From a checkpoint of a small encoder-decoder audio transcriber.
Model: 4.32M parameters, log mel input, decoder layers 10, decoder activation gelu_tanh.
Rows from block 6 of the text decoder, named by matrix and row number. Rows with one number belong to one attention dimension. Each number is 128 + 24 x the weight over its row's rms, rounded and kept within 0 to 255. All counts start at 0. Numbers have three digits each. After the name is the row's rms in percent of the matrix's.
# v: attention value (decoder.blocks.6.attn.v.weight, 128x128), inputs 0-127
# proj: attention output (decoder.blocks.6.attn.proj.weight, 128x128, transposed), outputs 0-127
v.66 096:137106121132124108147119124185154118137150162117126120143119157115135101092108129107113116135102138119163159097115127101087127143126186134150139122121171107147100136091161129157161123091112120103128124098101143129123099098128128120205098117165105139103151133131141115114109095099123095131107151149160076095123137107170127088169130149181120108122172123098122134129129140148140168165150
proj.66 091:099144099151118112145144147115090116121097106144131099126142095089070178120138142130157139111168131098101091117135116154157136106137131113171107139108083123108112141134129121131118161144126165131100128134177129156140160170167137113091162131141146130170142115113083132107113126124155129134125133090101203136150097108129108159117152060102136127157113121168128132146107150144108125123122
v.67 103:160156128127115121166121141162129123094144115123086136134080169082145161093098145124142119119111160147090129124095098077110106166132158146133125125149109105131146168147135143138141114150132096115133150152101100137139142099102165109112137112117115162079110115129133133115130107141121089135070119133113101089164128154169149193144127164135119092114114131132161124129178141153118158131095
proj.67 102:126124156112128103131153121130110103171156137135126120124158098138109101136165108110119148101170158136145130140136094176160121127105185094145143112100113141137110083118100115165108135075127152143138135136175125110119082156145108084126133124132145077177133113130126161136133144091152149114158135123108146115108129093090149092140142101103133178112120148146074107167099130114126151109154
v.68 089:128106153133092144156123099133163155129129102092120118131137113154134140115117141134123149099128157097122131084120139155136049106117147112097132105172168109176127166151126123140114102139144122114113111111108117117139112184087146134135138145142133103124086092163113124069121143159118153101154161159124154119123127135123139159126124154142132082165164160121101131172117133137104082111179
proj.68 083:122123086143182119115138149139116110115169126101151122139133124079155138136157084103118135130117107154108109170151115130090163095096129146132096140111138103121076110101097146139145146109141138127152167174173122122148142082150117090165111130120131183144133169110126144117165105071132108141130128096133134143126146121113141131121125124103123190138130108086147075112140143117141161127107
v.69 102:105112153156133096094127135128153112177102151169125112150155094171137144124129128085119126109120124137086127102150128140144089111181124143088115128134113136127167108126124122108129110119174130170169097119143106133113114077117135133107119112119094114138115116128115144116160143136138203156103172115140124118177160085162156156112129099136134112113155158113094125143138130174126106077130
proj.69 101:154130116093131158149126093110123124098130147101175104084140135133134119116129132157120130164145106093159170177126110138092153094098111136156092148154131118120099145159108167110135162089097108149127162172122121126144145163149124120142111138124105125145123102116130131124147116135110097124177083127155110161146117164126119102136122179168124107172097110112124151131093081065139127139133
v.70 119:125108105183105122116123137156161139121120158149148125103108085118143094137044092158108126109130109147100089143159088163115190161088132089131135147146172116123141122094149103132140158127186123127140096099119120134105135151115145144178131125136163119148096140134114133090117177114137149131111118100128156102133124125111113121108133101145138133104153168098108140131138119123148098110113
proj.70 117:118155142122134129166156145105079115128120130117115139143107147158100157112163162143111148146131138124155132116104147165168138124156109134117105116116097141155125121168112133117130121157073137068112097154111106139145125085199114117119106073112138143114151100155107118130127114112076063143109157151116120137106161138140121125132123124154094133205152111143135126110141100111139162137123
v.71 116:116094125102150088145153152093108139168087153140147135112091119106090162101101154127131075131152095177120131133199099127151112120149132139124135100138114107133145133130090098109155107128110087106121133120120096143151120111108115132101151100149120144152134136163131154149138105078173155140129130106171138127152115114114090101119131106130132113101119154124102133187144123185165134127107
proj.71 118:129144138135121171137107086105140147105164082130117102089130122160143094135175131152123158143154131094152145093126171119148145143117097074134106155129102187091140134126135179118096185088168151169134135157123129127113167120141131085096137129107129100121122119098147141124106116127063136118135163136123102139143105140141125133113122155129122113156132096112115133077097147122124110151137
v.72 110:107129128113095128125159099115125157137135123094123120147159098160138082142165115116113131135108150074177173120131121137134118112127118123135150144115127161154089080143156138115162159130121135117128094119143137094145077157105113096187093128163093113116162109136117122097104117144132141133121188128180122148097096130179126078147117104136144143127175115161122137149099108124113140114134
proj.72 110:145149098149133141136095147111158086132084136156148131137107156101141184127107098120167123132175095104087082135115136119127123122111138154137133121160148109098140170101136120126130116120133111102136107137171138156114161125146148155096120130115136152139135159103111101101154128146149101145111094107109150118162162143114116152109168139116087106161061087100135111150127170179105125154109
v.73 103:085092095126177124127148122117120145130136133108087146090138100127131139131147105127098155140140123138098125110118178125117105150127119099154146131134134162100079126132126103171166154144149151138068104121152148109151100120114128126133095124172138140125184142154110143116156094108117115092112155164102126164108110145106122130118100146131135124163142184082164127168107098141102174107107
proj.73 103:180158127124099163125134149160100104120147093122134152175131136128161119129106103140132107114139138128144123106146128159172158108123134117142123113173153132128177110132113152111140066145140125111156131110133101151133157079149110151158132110126100133108111151139105097108076106128138138135148098063094144167147104114098169173109155138142099154112121072160111118116104134147116092141129
v.74 102:120124132122150126112098148121100119125125181127131136092128116126153081156142117115112161137135150139149127147107130086111132072122136113122140125121158109143078142151116094156116128124148116081114117103108175137145117105133148157125107122169116106140186144154116122116141127070141118127106136090133164084148117104169098108129111116214112131103182133136098140142155100131117166104139
proj.74 102:151134139152114137178153203116118099132118045141147127119102106116098177121110098139137117139119099135101123126161119159148128156112155127125108140139090087111160126144146165096144143168094158153108125143142099150129139151119139112135097107111143162099115100157109121106109129134127141167128098141121137129148140123138133130100124119092108170133054091162142114115118159152137125142099
v.75 117:071139119142102093117106128137149138122143103129121121115137107152158115103144116147116167122125123118141134158115108190175126142113145104145146132099133119182115131142115100081157147116164072146137138128126112128109099134117085110155140094132170143104113111127117133138161173086105162177121132106127111153117126128123098153131110107169151100091116153086066149134107146154127082133145
proj.75 115:126158120114164197153101134100114094110098110169133093126076159157106080131132127108103105157139129145107099117123140138113132135175086153103079102119100155106137111078118116148118150137103146117152140164146162117142125129133143122139122108130099130118112111142160163140126080143136135156106100149151131110132139157121125147175159139176106150155134090143162133135154076113147139116119
v.76 131:156144145151122152129098116127124091144174182155106130118148158071136151135122127127129142132145141118134178115111122147140113125145141197092099136099111124152112136096117144123099148114131134131139186139141120122097143065154143118080132164080168102127106131106159128135141091095109118125098130124082116058136138100109109088135136136146136141142104099109137133143139156129133146138097
proj.76 139:144102187097129066112126142139121152135115073118146121108130124142096094166125147108130138107102135135122111161105117105086120096130128092143110102152126099129131139131130118134114108165120144109080126139112152132121124175131115119148166171163099117115118137140114173145108153138124157137166101148150147150095133137186134159117117083139170071098125157113087111161132122134113155142161
v.77 108:129094123151113137098095137094126119146095126150160135108103096134130108133139137125139133122168127136138105139181114162141099142113131124176160085154104125095148134146106141108122111152126073108123089138082100138165117166139095160113145130157100137134131113111138121146114129150184105093145147081136127134129086120171086161142137092101165128106094101177168137130157101122111114128150
proj.77 105:116157131138153162109154146157163137143142137115119116152104136118156140116100151145144093161146114122108144090089174112116108118124136100097101141122126132131113100126127124100148171084132147126164146136122156138107132093103173088108129105055145140117118148152132110131146140136114128116084135126132117110098143132106220087123105173097121140137132146113110170130102164153114130168099
v.78 100:158131109162075111141123133139124086125133166155118143114102133131087100134078163147151117102128138155082118152145102109080151151183152155094136131175138150101126132129119157151114133150163147150106108103122139134103117148143099158117133151154151106183085127131152125130143136083131103116072136124122132069129131111096110156098138170090133132108139110128148122108142115117145142123092
proj.78 100:107128161154125074107155133150102145146167139152108135133128121113140145117166120119126168138121144133171163101081134147159162119104114118149102101103110093167146114161148107122129131115090135110099106126129102115136136083147119091131098124127089124116141137169099148148114164128106125120216144130109110128131146111161130116103111110162126084162121160130113154152068132127162131101149
v.79 107:139118100132108101137147122109120160107131103135106131112122073176147127120146102151107140112151105107131136172133098149145142185093136089150162147116118169136159121142142106105168152128135135162078106132135120076104108144100099124125116107113123163106129112142123135082116175142120141125140194131172088133113117137168085109096074117141155105127133158133144153147103112141130110135105
proj.79 102:142137128165141141122104105107139082136135153156112099178133152150157127144117135149144122142150114117155112126120152142121097137157147163132114090160141194136149105126128123126093121151124089077138086157135105140146105098162122150136174081123099124110123132102122133092169073141112129162111093126095135087133142112102162135136174157135100146142090087097107144134130161106104139141131
v.80 090:134094172153091129124084145117130136145106124154173093131170112154150112091148121122125126128155131109116103111128140134129156131131142142143153123074126165168118105107152096059128153159151122147111156160172110151142087101166147131090128109121165104112163151108108116125134131137085125117147111096111107126192141124160140116115136130171151110163096151153127099134124138093131108131160
proj.80 089:103128140114139123136158122137069087119151127135115155110130154109142154114079150086118115161122104129158129108169141132132119102177135113078122112180133106120149161087116148179125140114131100117084154132112120118109188090141126123136117139107145154111079113158142145133152126137158129088135118135126129154076117154166199119125134151106138158114124121121134124127131077158128151113127
v.81 093:142129099126104131109097126160168149154157129135138170145113132093126146139139093127115102142133104149135137131155120128146115081153105130100153111128105067126135098124129133151135147108070115122151125091148151134100149121095140132148173161174137168136056103105088123120092137130168112149092121152101142151118098169093153134155144120109146141092108148100120137150147108111110113178136
proj.81 096:116104143146108164165137152100123123118119124144137094140140102137127134140194151153150149101112163156114123084122126136090147157109129100163117154134146155123106143133166118088123075136154138144132065157077135131146095099162096134141150103122127160125165151140111112133141151128120163113125156068158145106140179109090118130135078126096138107146126117116136110121088102111104135130147
v.82 116:141122134126149149120118134139123145148143083123104102125143122135134102139120115179088100116143091124114133124135132117153089137153079092156086170119201124145157165106132085125140109131113165082082112134125119100182093131110128136147158176153123111099155149160129148114103139172144157113124085147157133166131150122116097125123129118095128122169123115145142128087131102093111132143113
proj.82 119:135117165169186139149134142104118152112113114112120143094109143100119134128139131097156138107089156147124140136131125105122146125122188167104175107151080108162127119147135111112097151146179122176144130128121123108053148137149108111099112120116169109118099097128111128121128144073085123120149117131135119121089097113125154114125138126168122097085128156141100148150156119176125140148147
v.83 102:084120133141103117117168124128131177122101116146135116139131099094143135133148168100110112092122106136112125109110147116087181148092138101162137073159149132109122146153148160112111162138100144120108120129148126137144132105142156117076111155169149112126156144156119162129150147127134080074135112090176147125147151127113102121093120131099098120160138174135142133135119083171133093091120
proj.83 108:124118154104162136127102124127100140167121133116143148144130165166113133157050118132149112117140119085144141112136157152155110113168121136119126098090143110105125137079128099107118079139120106144126154120129148119095158167125113153172156121116141108139122139055121081143139113152113113124101123127092140116130130180154172133120148099180136106114121109112117129133117168136185129096145
v.84 076:135173097111117168122146127133101145124129110099132133144130157145113145162123110119137140099132176105145154174111114133115123104150113122092134140128096090095136146144140147111113129086129079118141145077105092135178093149136167092183191137143158143104107118103122110107096130120132117144128111083101143139106115163097156122157148165099130145143119163140094126111133127075124150145158
proj.84 072:119076166120126123121122098085126150106107134136118139096128134111150099097150137156113152165071108132103137126156129138142147144077137115163115148157142163155116135164118090145142074123074157149168098171058151110116151132143112150118102150111139161139130111164126136104127130128134147109093118141146141129170172135141102165130128114108121093098159095120142118140104148120096134140133
v.85 111:139161122093149125115130119117145135133112141069131106156153115129136130164093134122132084155117144158133136138162152121111100095122114108156100134141145092120134112136151091119113147158124184093110111098118121130171143125091114185156150137184092117136149144123113166099128146163183084102149078149135137142129066134144164147128106142097121121141144097111147128135098120124115135088120
proj.85 112:132100135145167155131143139117118153151096086143159146119109145144092136138168117134146170110122131120123091153139138099107121150140101120133138103117124155117103151112121180100182129115165128189152130150113156115112085138136078080126152087131121109128115071115115091124129126119102158158100156095142149133135176113118093133115152144115097145096104163080107166138141130133136109139152
v.86 081:128150107113165153129137128116137094125111111171154119125100143102124120139075138103113118128099174126089070137162147128097116136158153107110139154125152099110123126176112067142109116119149148110108143114122138117148150133127126123126110143168109184167169146142097149156123104129111150099119116123120146182185037159128133136135120110148111139106118128131101125152122116136097133120126
proj.86 083:127140146133131095075121104139127139107129120053116116088146124180092156151173128150149131162151126110160133103125121134172091129137114134145141131123097132155136080103112154118135124128120097133173137161138118093122128113116130126127153138088111080131103109130140056127122121149157144195150145135183119113107150099121117118113112176137149140152142134117126133106117181131140137106136
v.87 109:104122146151163139114170128093098147102103128167135133094095118099112103111117182139133147143089152128076140122068116125100131160137161138126121118155114138098141184140107130173116135134155138085123139129098122143164173126146137143099094162109121137118161147174137142095157127112134095129085133117130115147104146094120119136095111148106116146112154126138118141115128130149158118064083
proj.87 112:148137112106141123125100110139143106126131119126112147162114122147115135114113130146132100123192118096138150140137141137201138083121141134112147111095145110118117106117096126116139116108069139132165137117176134103088101169104158119131113135121172114132106147107115108142086086158123110175159118146105132090136097165143106110114152105170114128159125124137157178107107198156146132133111
v.88 110:104074137106127113192141133130188118138134116144116109106133143155111128079118112129135083106153108108161105128179116129126126127127124126115134118131158143117108145146131096107124178129109092144112155183137085128125118116130128098119114101142119126130109097149121142136120136123192187134145151106160130114143169136131123097146118081159186130105097094110185123162128140148144127117141
proj.88 114:139160116151131138084130140163103107129141126129099118132119110161170132157096120103130154144087143167088156130113138112083123134151105158136129138136102075124115077087130143137127110159180142107143153122175210133106106117130115149141141143155137111108128118117170145122149143126108157086117129131103133162107116130123136147140143177115112135117174133120130102098120073097136115086124
v.89 091:109155057135086129091132153158123156113137132110203144155125158139133102140152115125128156157130149155131120117107133086098141078144101128116114141142125083109121104166152156155122102118129126145111105104134087151143103142118126148147187158155160154162162119091123104125138163108121092119108080136078141134143099148137135130109143125143088124137113103138093120135137126113108124168130
proj.89 092:121084174121143125145099115142157147113131158148096135102135117094097164115132151162133099145108137103153117119139108132129132160124129120165100143111164151118107180101161110151140131104074103178109121139093137137133156096163122120121140104112070153153111122172105122130112117145116120111143159107166132127154172077117074146136105130085125102117155127139120150124078136156140118119165
v.90 093:140134149091135143141128118129131107099121114101136103145097137144111139165166096121137083092110146094118114123177130135121128131126130113123101123178120087141109125175118117101125073138126109167120147152138090104171105129127116147133159101156076139144168102110124135211086142145118152143155140134155106117123133156115128107182151105109144134096107124137141134136106116155091147171159
proj.90 093:098173140114123112118124109124122117139126139088152124099118115125135120185108079135127173132105130151142162165106111104118118119147104157129134138104077151183128107125118149137115113103148165090114115146115156160130143093141092128132114125132124096132106106130109139093162160117111175119092115156123140143132123091119154166156089158135138140150204140112142119148169101133133077087138