python train.py --gain_aug_db=6 --hop_length=160 --spec_augment=true --win_length=400 --encoder_activation="relu" --encoder_channel_attention="se" --encoder_stem="single" --fusion="cross_attention" --decoder_head_dim=16 --decoder_parallel_block=false --lr=0.0022 --grad_clip=0.5 --decay_fraction=0.4 --weight_decay=0.2
Rows from block 3 of the text decoder of a small encoder-decoder audio transcriber, named by matrix and row number. Rows with one number belong to one neuron. Each number is 128 + 32 x the weight over its row's rms, rounded and kept within 0 to 255. All counts start at 0. Numbers have three digits each.
After each neuron's rows are labels from the 100 texts, of 14848, where the neuron reaches its highest value: "fires on" is the input token at the peak. Only what is clearly more common there than usual is listed. The data: short read English sentences (LibriTTS-R). In brackets: how many of the 100, against the usual share in percent.
# fc1: MLP up (decoder.blocks.3.mlp.fc1.weight, 384x128), inputs 64-127
# fc2: MLP down (decoder.blocks.3.mlp.fc2.weight, 128x384, transposed), outputs 64-127

fc1.272:137118143127105126160117114136154124102167177115098099148042113125114129127162149129162111112221111110157147133115109133107125073187074131129146156044102133071145093155153124157115143106151183
fc2.272:156148127040141137185126103188165071107125197129140125165120106107158149144157160109128116107128165135188140147126085166178160175143125132105118133099200212175126093119161090135112055142158108
fires on: "do" (46 vs 0.5); "will" (12 vs 0.3); "'" (12 vs 0.9); "have" (7 vs 0.5)

fc1.175:131085142140176078117149094176121081090142138082105119147142129134147105126141102176097143166097084112082078118155194118158148124153118154132139107129143154151151164063157181095156124179120164
fc2.175:158106123105133079113162151109162145199134176114169200134158112158130084163129137130138077162108157185153086112152168168154119140086211128134059097222113104174145107118123132123106056123062126
fires on: "the" (27 vs 3.3); "you" (20 vs 1.9); "to" (14 vs 1.8); "she" (7 vs 0.7)

fc1.131:119148148150101144126120130030082135107138126091124112130102131154101149111186167127125114086153131143153111124144103129109123168138094118129096155096183104092094186133161147164125108118153102
fc2.131:105154147104079115078176101095134058162145104134088097123136099168109166117145150086145189150149118071130074062150084104131162170105119149107145177107108147125105131106193070100132134129125170
fires on: "better" (13 vs 0.1)

fc1.336:114117145101154119091106154146132150151151159123151156135124142201161154096112114190073154105133149154115082161108161098153112188214091084105070146139179176148167172126129116156161131116160125
fc2.336:073113154062139131141136170127140085155141108104145162121139102110132127160133154118150119116141143128174102108138123114081141138092167081108119127143128107136093039129178055114082133139111148
fires on: "it" (20 vs 1.5); "mother" (7 vs 0.1); "that" (7 vs 0.8)

fc1.203:106129133174113166144128169096171181087183150097089122156142148072041116143152157122132165150130105131153131125112063180123179144089121077112113128094193138083127154108089141152086121171096099
fc2.203:135116129146091170132169114088159153144171101129072143152142159150167103145077090051141138074148134098114128122131175141152153135092109120164160086148140116145131175096099112113151091087206125
fires on: "who" (40 vs 0.1); "must" (8 vs 0.2)

fc1.271:067099129137149164143088135049141151077134132142057133203138133167144127105202093104074139114147140097120122112147119090117109135105143128161139129141101140124189122092182135135130210127144163
fc2.271:154155122151078141055110116100122085112160134135117132114147128154143157123143074130080173175134070068150135129160187122139116085109161066119095127162140120143151102140154186111114133173091120
fires on: "the" (45 vs 3.3); "it" (31 vs 1.5)

fc1.112:108055147151141102132109110150149090126092141086119087223123108111117097104150116110121112111115118170067136086149108139084142122078102189139118096121161128111133132067124130144118125150129212
fc2.112:127178172093158147143087111184062119107159161161143134101077121202125175153123116124100078117132136129137151110112136139083099174151051109111132118111098125170131160141084150125075132075167137
fires on: "the" (71 vs 3.3); "his" (9 vs 0.5)

fc1.119:110125160110116153087113162085159133072113092110100133138099097190082189112123193144121102081136057141126080139113087127161113150163103167142073102127097118091128152088114130139120195162201135
fc2.119:144096162161124106064110111097108142146088148109157139110110107113153073161094151173098162147116080093089112105169200114148146147124144142177114138203138108147130108144056129153128140146150184
fires on: "you" (9 vs 1.9)

fc1.357:086046122143148064143130111108137169088095137110118106175136159112117113140160151111124155063092088158107089125140126123096160180168127152126159158074164158146188088162129093106160181162107121
fc2.357:106116170086141140160074150098122092128198183153159114121141145127128164209130128097173107128116126120168096136158202099114161121072103153146133123122111132107145064107080117134162132132113127
fires on: "<end>" (52 vs 11.4); "the" (34 vs 3.3)

fc1.267:136128170157119069111137155125180166034071172121092104131120088101148191112179103190090132071154126137099180089156140139128148122117128144134043103095123171119176188112201129132143138162120062
fc2.267:189125071186118152113115094076138106205120157114147150126126130085158096128113127138108165139098136178086128119141167110164151126123141084130130116200129126161120054131127152077139083097062109
fires on: "you" (24 vs 1.9); "can" (17 vs 0.2); "may" (7 vs 0.1); "they" (7 vs 0.4)

fc1.192:115159203085129082119136201082110157210142146076103119146132173190137145137114188095079168150156142133097116079156100102178105128140096099124088141120137165123159166129092138136161150108080097
fc2.192:136144161114126091104132089178123123128158135121144140064202132157141090192120149108142138139155110135100110177114171126110115146142125065112186128157121139157111152156184098115115173079081140
fires on: "it" (49 vs 1.5); "she" (28 vs 0.7); "i" (9 vs 2.3); "he" (7 vs 1.3)

fc1.170:114112138143132079133122109102141080200125158096138146167150131154150044066145110127060153084128163080116137111093134060071128119153142116108136124098150153172201124117161150139164139076090171
fc2.170:152170116111056147121083111093178132108144095121155129110097196137146147127163104136150129145109072129185127133131140116145096107164137134105155150144149111097132141137082113115144091168119163
fires on: "you" (37 vs 1.9); "it" (9 vs 1.5); "was" (7 vs 1.1)

fc1.18:185130106098106101166071136109111080057154166116073127143149168109109148107153132153111087121099121139132154099172110119168099175165154069161116189117127082090187184084149122153105139200090152
fc2.18:060127123165173081145119133144153109125130091140049157130181101136071094129177124117155164132091173130142154178126117110204176089079112118110086099172121161114106091093156146143121154087124156
fires on: "it" (71 vs 1.5)

fc1.23:141095159210124073099120087161093173107127164148092073116124151157072145115147125093104125133131150131118118122155128107123146117111088125029119163131133109135177108167143121081095196181147146
fc2.23:086109185161066186169177137139167066160140092127127104179180119106101157084127155088127146140113123143153150070104145134142156089136144121136098139185119200127126138143113100112136126110077067
fires on: "who" (12 vs 0.1); "this" (8 vs 0.4)

fc1.83:111128190159140096135128126152163141048118140135139130169105080098140147143158174120118075151162135139180126106095108127072095124146151143122174164035201105105113150164137150144180119151130189
fc2.83:148149107086121077129202194108124142167090108121095106094128186087143097133103090119176129102105073120143147144145148103138127183128126097161047109159163158152219116142124177108150087126094124
fires on: "<end>" (47 vs 11.4)

fc1.227:159054126156063132155113140096130104133205124120090140205089132119154101074160115138115091082149046111127128114140094124121115118122155115184050114142103148083108135110135120153128171109095123
fc2.227:103144123148141124126052199165142145164145116152172154113083137179145153122106139134106107127135102126113112121154121086136090136138129141144127089081143092083123147103078121079169175100082105
fires on: "the" (29 vs 3.3); "it's" (20 vs 0.1); "was" (9 vs 1.1); "is" (7 vs 1)

fc1.319:150151172159116167107148097099160134158126158099070081164105109165079120139133105125145132113186074127107133101102129114138134136123084137150061130136153182106099136154178113160164174126124123
fc2.319:084151123140114109094106071130126117156116197097104209154094122134139104098142082080121160101168127168121143198169135173114122117175112099178117102157097125160106165131120113141135067139144146
fires on: "you" (48 vs 1.9); "you've" (13 vs 0); "just" (9 vs 0.1)

fc1.46:089120178130122117172095118132148155218099134136124137136100160191090098162164153101084112140122134139130121108122144124101132120157095161118163063098123186088129108083147109143154161112116145
fc2.46:099066125073103163148120124066114163078124131128094131167109157101088136142101088087138119143103076135134074136143124104170149110136118118168166157169106079179110078135089138162148099148143127
fires on: "you" (18 vs 1.9); "he" (12 vs 1.3); "wait" (7 vs 0)

fc1.98:143132098158133171176061088103099117116220143121154052153086161127127173147110197057137107112160143123129156126146112152149147120086130064130149126087111103107058143095103116164161177143091138
fc2.98:089126131120107112100130125094130157121168164138174077071092163161095153140045156146162110163096136185095167136123108185127140149128124100086124106116097126188107065109124144136159105142127156
fires on: "who" (12 vs 0.1); "no" (8 vs 0.4); "that" (7 vs 0.8)

fc1.137:084103159110045119122144100114140142135191184144141064174103132134087166161183119078116155113171100114144067169194058134099099154149097105128099142091092110127141143101151176129121190164163097
fc2.137:122140159116137086137158141157143119036100152101096182092135152127104109129166131114122191123168119131081183163192064155105141198116189171169128069123101123103083157116092177138137099138121129
fires on: "do" (37 vs 0.5); "take" (11 vs 0.1); "you" (9 vs 1.9)

fc1.259:164123166142114141147091090112107078090127093097119165142107135180100133093099169117077118083130155160158103177154061075091135124096120188149142123140096218150130121117128121128135168175161185
fc2.259:061125107107082105088112155117145114131115074151112127145068183112123085124100075133104131104126165119129135095190125130105091180116166108128092165124110141166084168092168158089129112129146112
fires on: "it" (32 vs 1.5); "you" (23 vs 1.9); "right" (9 vs 0.1)

fc1.64:173140144147125164158095111121107100054121112093078137156107139141086215139160116165092117173078084155202143120173111081092203153080123120171158148098162128122133130063158121132147135186165140
fc2.64:177169114121110182122137138096195109139139120104060136195120096124139106171072072063149141132116097165122140134186110069156133101151157091115115132117119146130177080160167114105134119078105083
fires on: "it" (30 vs 1.5); "are" (14 vs 0.4); "would" (8 vs 0.2)

fc1.258:123111117155108100094095101109132108076151089129182075112113147124126129150061134114122126126156182135102125077110108120085077161093168133114137162134137158086129164158186107131202131135137168
fc2.258:065136163134080143204207208099077089139113103111086118146089113145138138102115113124114134194076117143113108149082092154163112148106151144212120102145107169173079098166114170145113120098153139
fires on: "her" (18 vs 0.5); "me" (11 vs 0.6); "the" (9 vs 3.3); "mean" (8 vs 0.1)

fc1.196:106071120190139173148094093134136127120101132134144158140147111110097151083191152126068131134109097205109095087104086093090184150116179108123110150122131105110132151131148126115185139142087102
fc2.196:103129124157121161119112108123116093118147111129133102159099106138056121077199148120169154110143159140063144115119199136128144141113176156080203155162156085110118116121123076187116155174132115
fires on: "mr" (19 vs 0.2); "not" (16 vs 0.7)

fc1.88:080143214139155094132089186127164167131122180085076143113086115166164119150165162134075133126192149073125084122159121063117153095123111148099113138081130136105124165130124099151212130112169195
fc2.88:122139149124162126107139206136149128146145120116194160174067144101154120162137178136167092156163124103173114152125102081097115142162126151126116170079096099094140071111147105126144110145155098
fires on: "<end>" (23 vs 11.4); "she" (18 vs 0.7)

fc1.273:135153174190096069090113140152176132108158125085104132182110094190175102127133145131147087094199114111060119159166097110137111113110092155125102110123117145134158153108139153150089139184104185
fc2.273:122077138110085052133146122171099076105110103149066077095120151132121109107096136172098132160084170131148150145149050124183112155128183094126182123147156105154118087088148121159119125121123124
fires on: "it" (43 vs 1.5); "to" (14 vs 1.8); "be" (9 vs 0.5)

fc1.288:147157083115119157101077085119077157167120158167063094127119087115116167095137139118141146073137148085153153096151114138100208105129063140098182082169088097155106142075122146133136152152117108
fc2.288:155130106093215082117181122126143166157126150122152115114121164095131150119100151198087137102110118145091108086101170130088163125117106133087178141124129209143095108129085071097173070105210143
fires on: "do" (49 vs 0.5); "can" (15 vs 0.2); "will" (9 vs 0.3)

fc1.380:103108105133169199175110106119131115105107144129091144170143153138118171070164176133095084137114127228150117137202086102124173150121124126155085134070125095151117167126142121135171154179133149
fc2.380:111167150079218153113139173098127116160121149133105163199134160126125127130127141125100087161187092064098111161190116120111068138114148138136127140112077102106089071153086086135156137070181125
fires on: "it" (76 vs 1.5); "the" (13 vs 3.3)

fc1.361:122116130121119157106104107119179103086106132121112119150123172106130131107183127097126118160113144117056146133109105112131196184154117147098180058151133128171157154131118170117134138090072145
fc2.361:131090108160054136139139140094126121147169120107172108116100066152146088131107152170139094161139190175115115075154106117139093128153173155205176170193186177099167143167154122183136094101118106
fires on: "turned" (16 vs 0); "going" (14 vs 0.1)

fc1.293:114086106137127177143099075109143118126184086161137103115113181099117149126132162126134145081083117149113160081110137107160127171137106134137072129105144162080183121068133114073155163125105144
fc2.293:098176110079137127180125147115125116113113090119138072117152147149117138162114091132088185091089062133176174196130168063116100137085077109108158109176116173132134160125133134145143098147124106
fires on: "her" (18 vs 0.5); "never" (10 vs 0.2); "not" (7 vs 0.7)

fc1.324:108113182185072136110110144095158130081104086129102122086032156126071208116105147139092129132132126099152090179110121081150135147108145165125182128078096130149126105134169163163108167123140119
fc2.324:114151164115141112125120149104154108076113150130162104116130054107135106122082068108119163116141123093128186145118076192092179130119134128128181159160145193148100125115146156097147070100157102
fires on: "you" (13 vs 1.9); "me" (12 vs 0.6); "hear" (11 vs 0.1); "and" (8 vs 1.2)

fc1.110:118101116170081127132096142082136176146167153175123129170113106115140152105095143131103140108140181093101101138090162079112106138113084120114116191136188183071141165098189127145104152185122099
fc2.110:131100112131126146120131090158119158155112075130052135078129112201164105100134131124114174138137068132134139117138087126087110107118109118154086194132146123177133106104111165135139121141144174
fires on: "much" (17 vs 0.1); "to" (16 vs 1.8); "the" (16 vs 3.3)

fc1.95:081124152174117095102055067125165164149121122128131146138106149164166154132179210148105156173128157131148144089087149171107142100065110110115182190072133153078179126074102121139143125129154141
fc2.95:137130155103144164113147130111131140054093136105111113072144158122146102126069158121129174095173132121165123113114148161126116108194067169140080072151138104078181126131109109080139151179110089
fires on: "her" (16 vs 0.5); "when" (11 vs 0.1); "have" (8 vs 0.5); "and" (8 vs 1.2)

fc1.325:115078122098122086094093145186142099125106124138173114146079147183072207087128147196099163165145149140062094133034145129104155160151161150100121096090128171122143149126178104077108097149121075
fc2.325:094070135114098126098181114121154109106152100112142148102194097125124129140121131157161127145110144147143117129094068131111126170111111088107149221119178105245095159133174105093125166058159168
fires on: "mr" (12 vs 0.2); "that" (7 vs 0.8)

fc1.245:114157109130139183146154143095142124182117112102116119143135140120112108091133160140151175124125114143179148143117177075171118101202062144170097120087118154115102136132120071085188156134208136
fc2.245:046112080135175089117160151132192159109142147109098073125078152122175148123116080192101187140157159145155133122206173130112164121093110166163149114157103134163122062125110149106161127150123098
fires on: "the" (37 vs 3.3); "you" (33 vs 1.9); "a" (10 vs 1.5)

fc1.71:082103115138135107103104192130222161100122137158064118155119140096096141010106111138147120130101155160127141169144151104142156126165095110125080135122161110107163165110145112121141124156135091
fc2.71:165106131144129107094185102155149094175111105105087143154137090136113125145107104113107113101081092130099185149195134102129078112152105126142077120134163102059128150140071206130188077100077105
fires on: "much" (8 vs 0.1)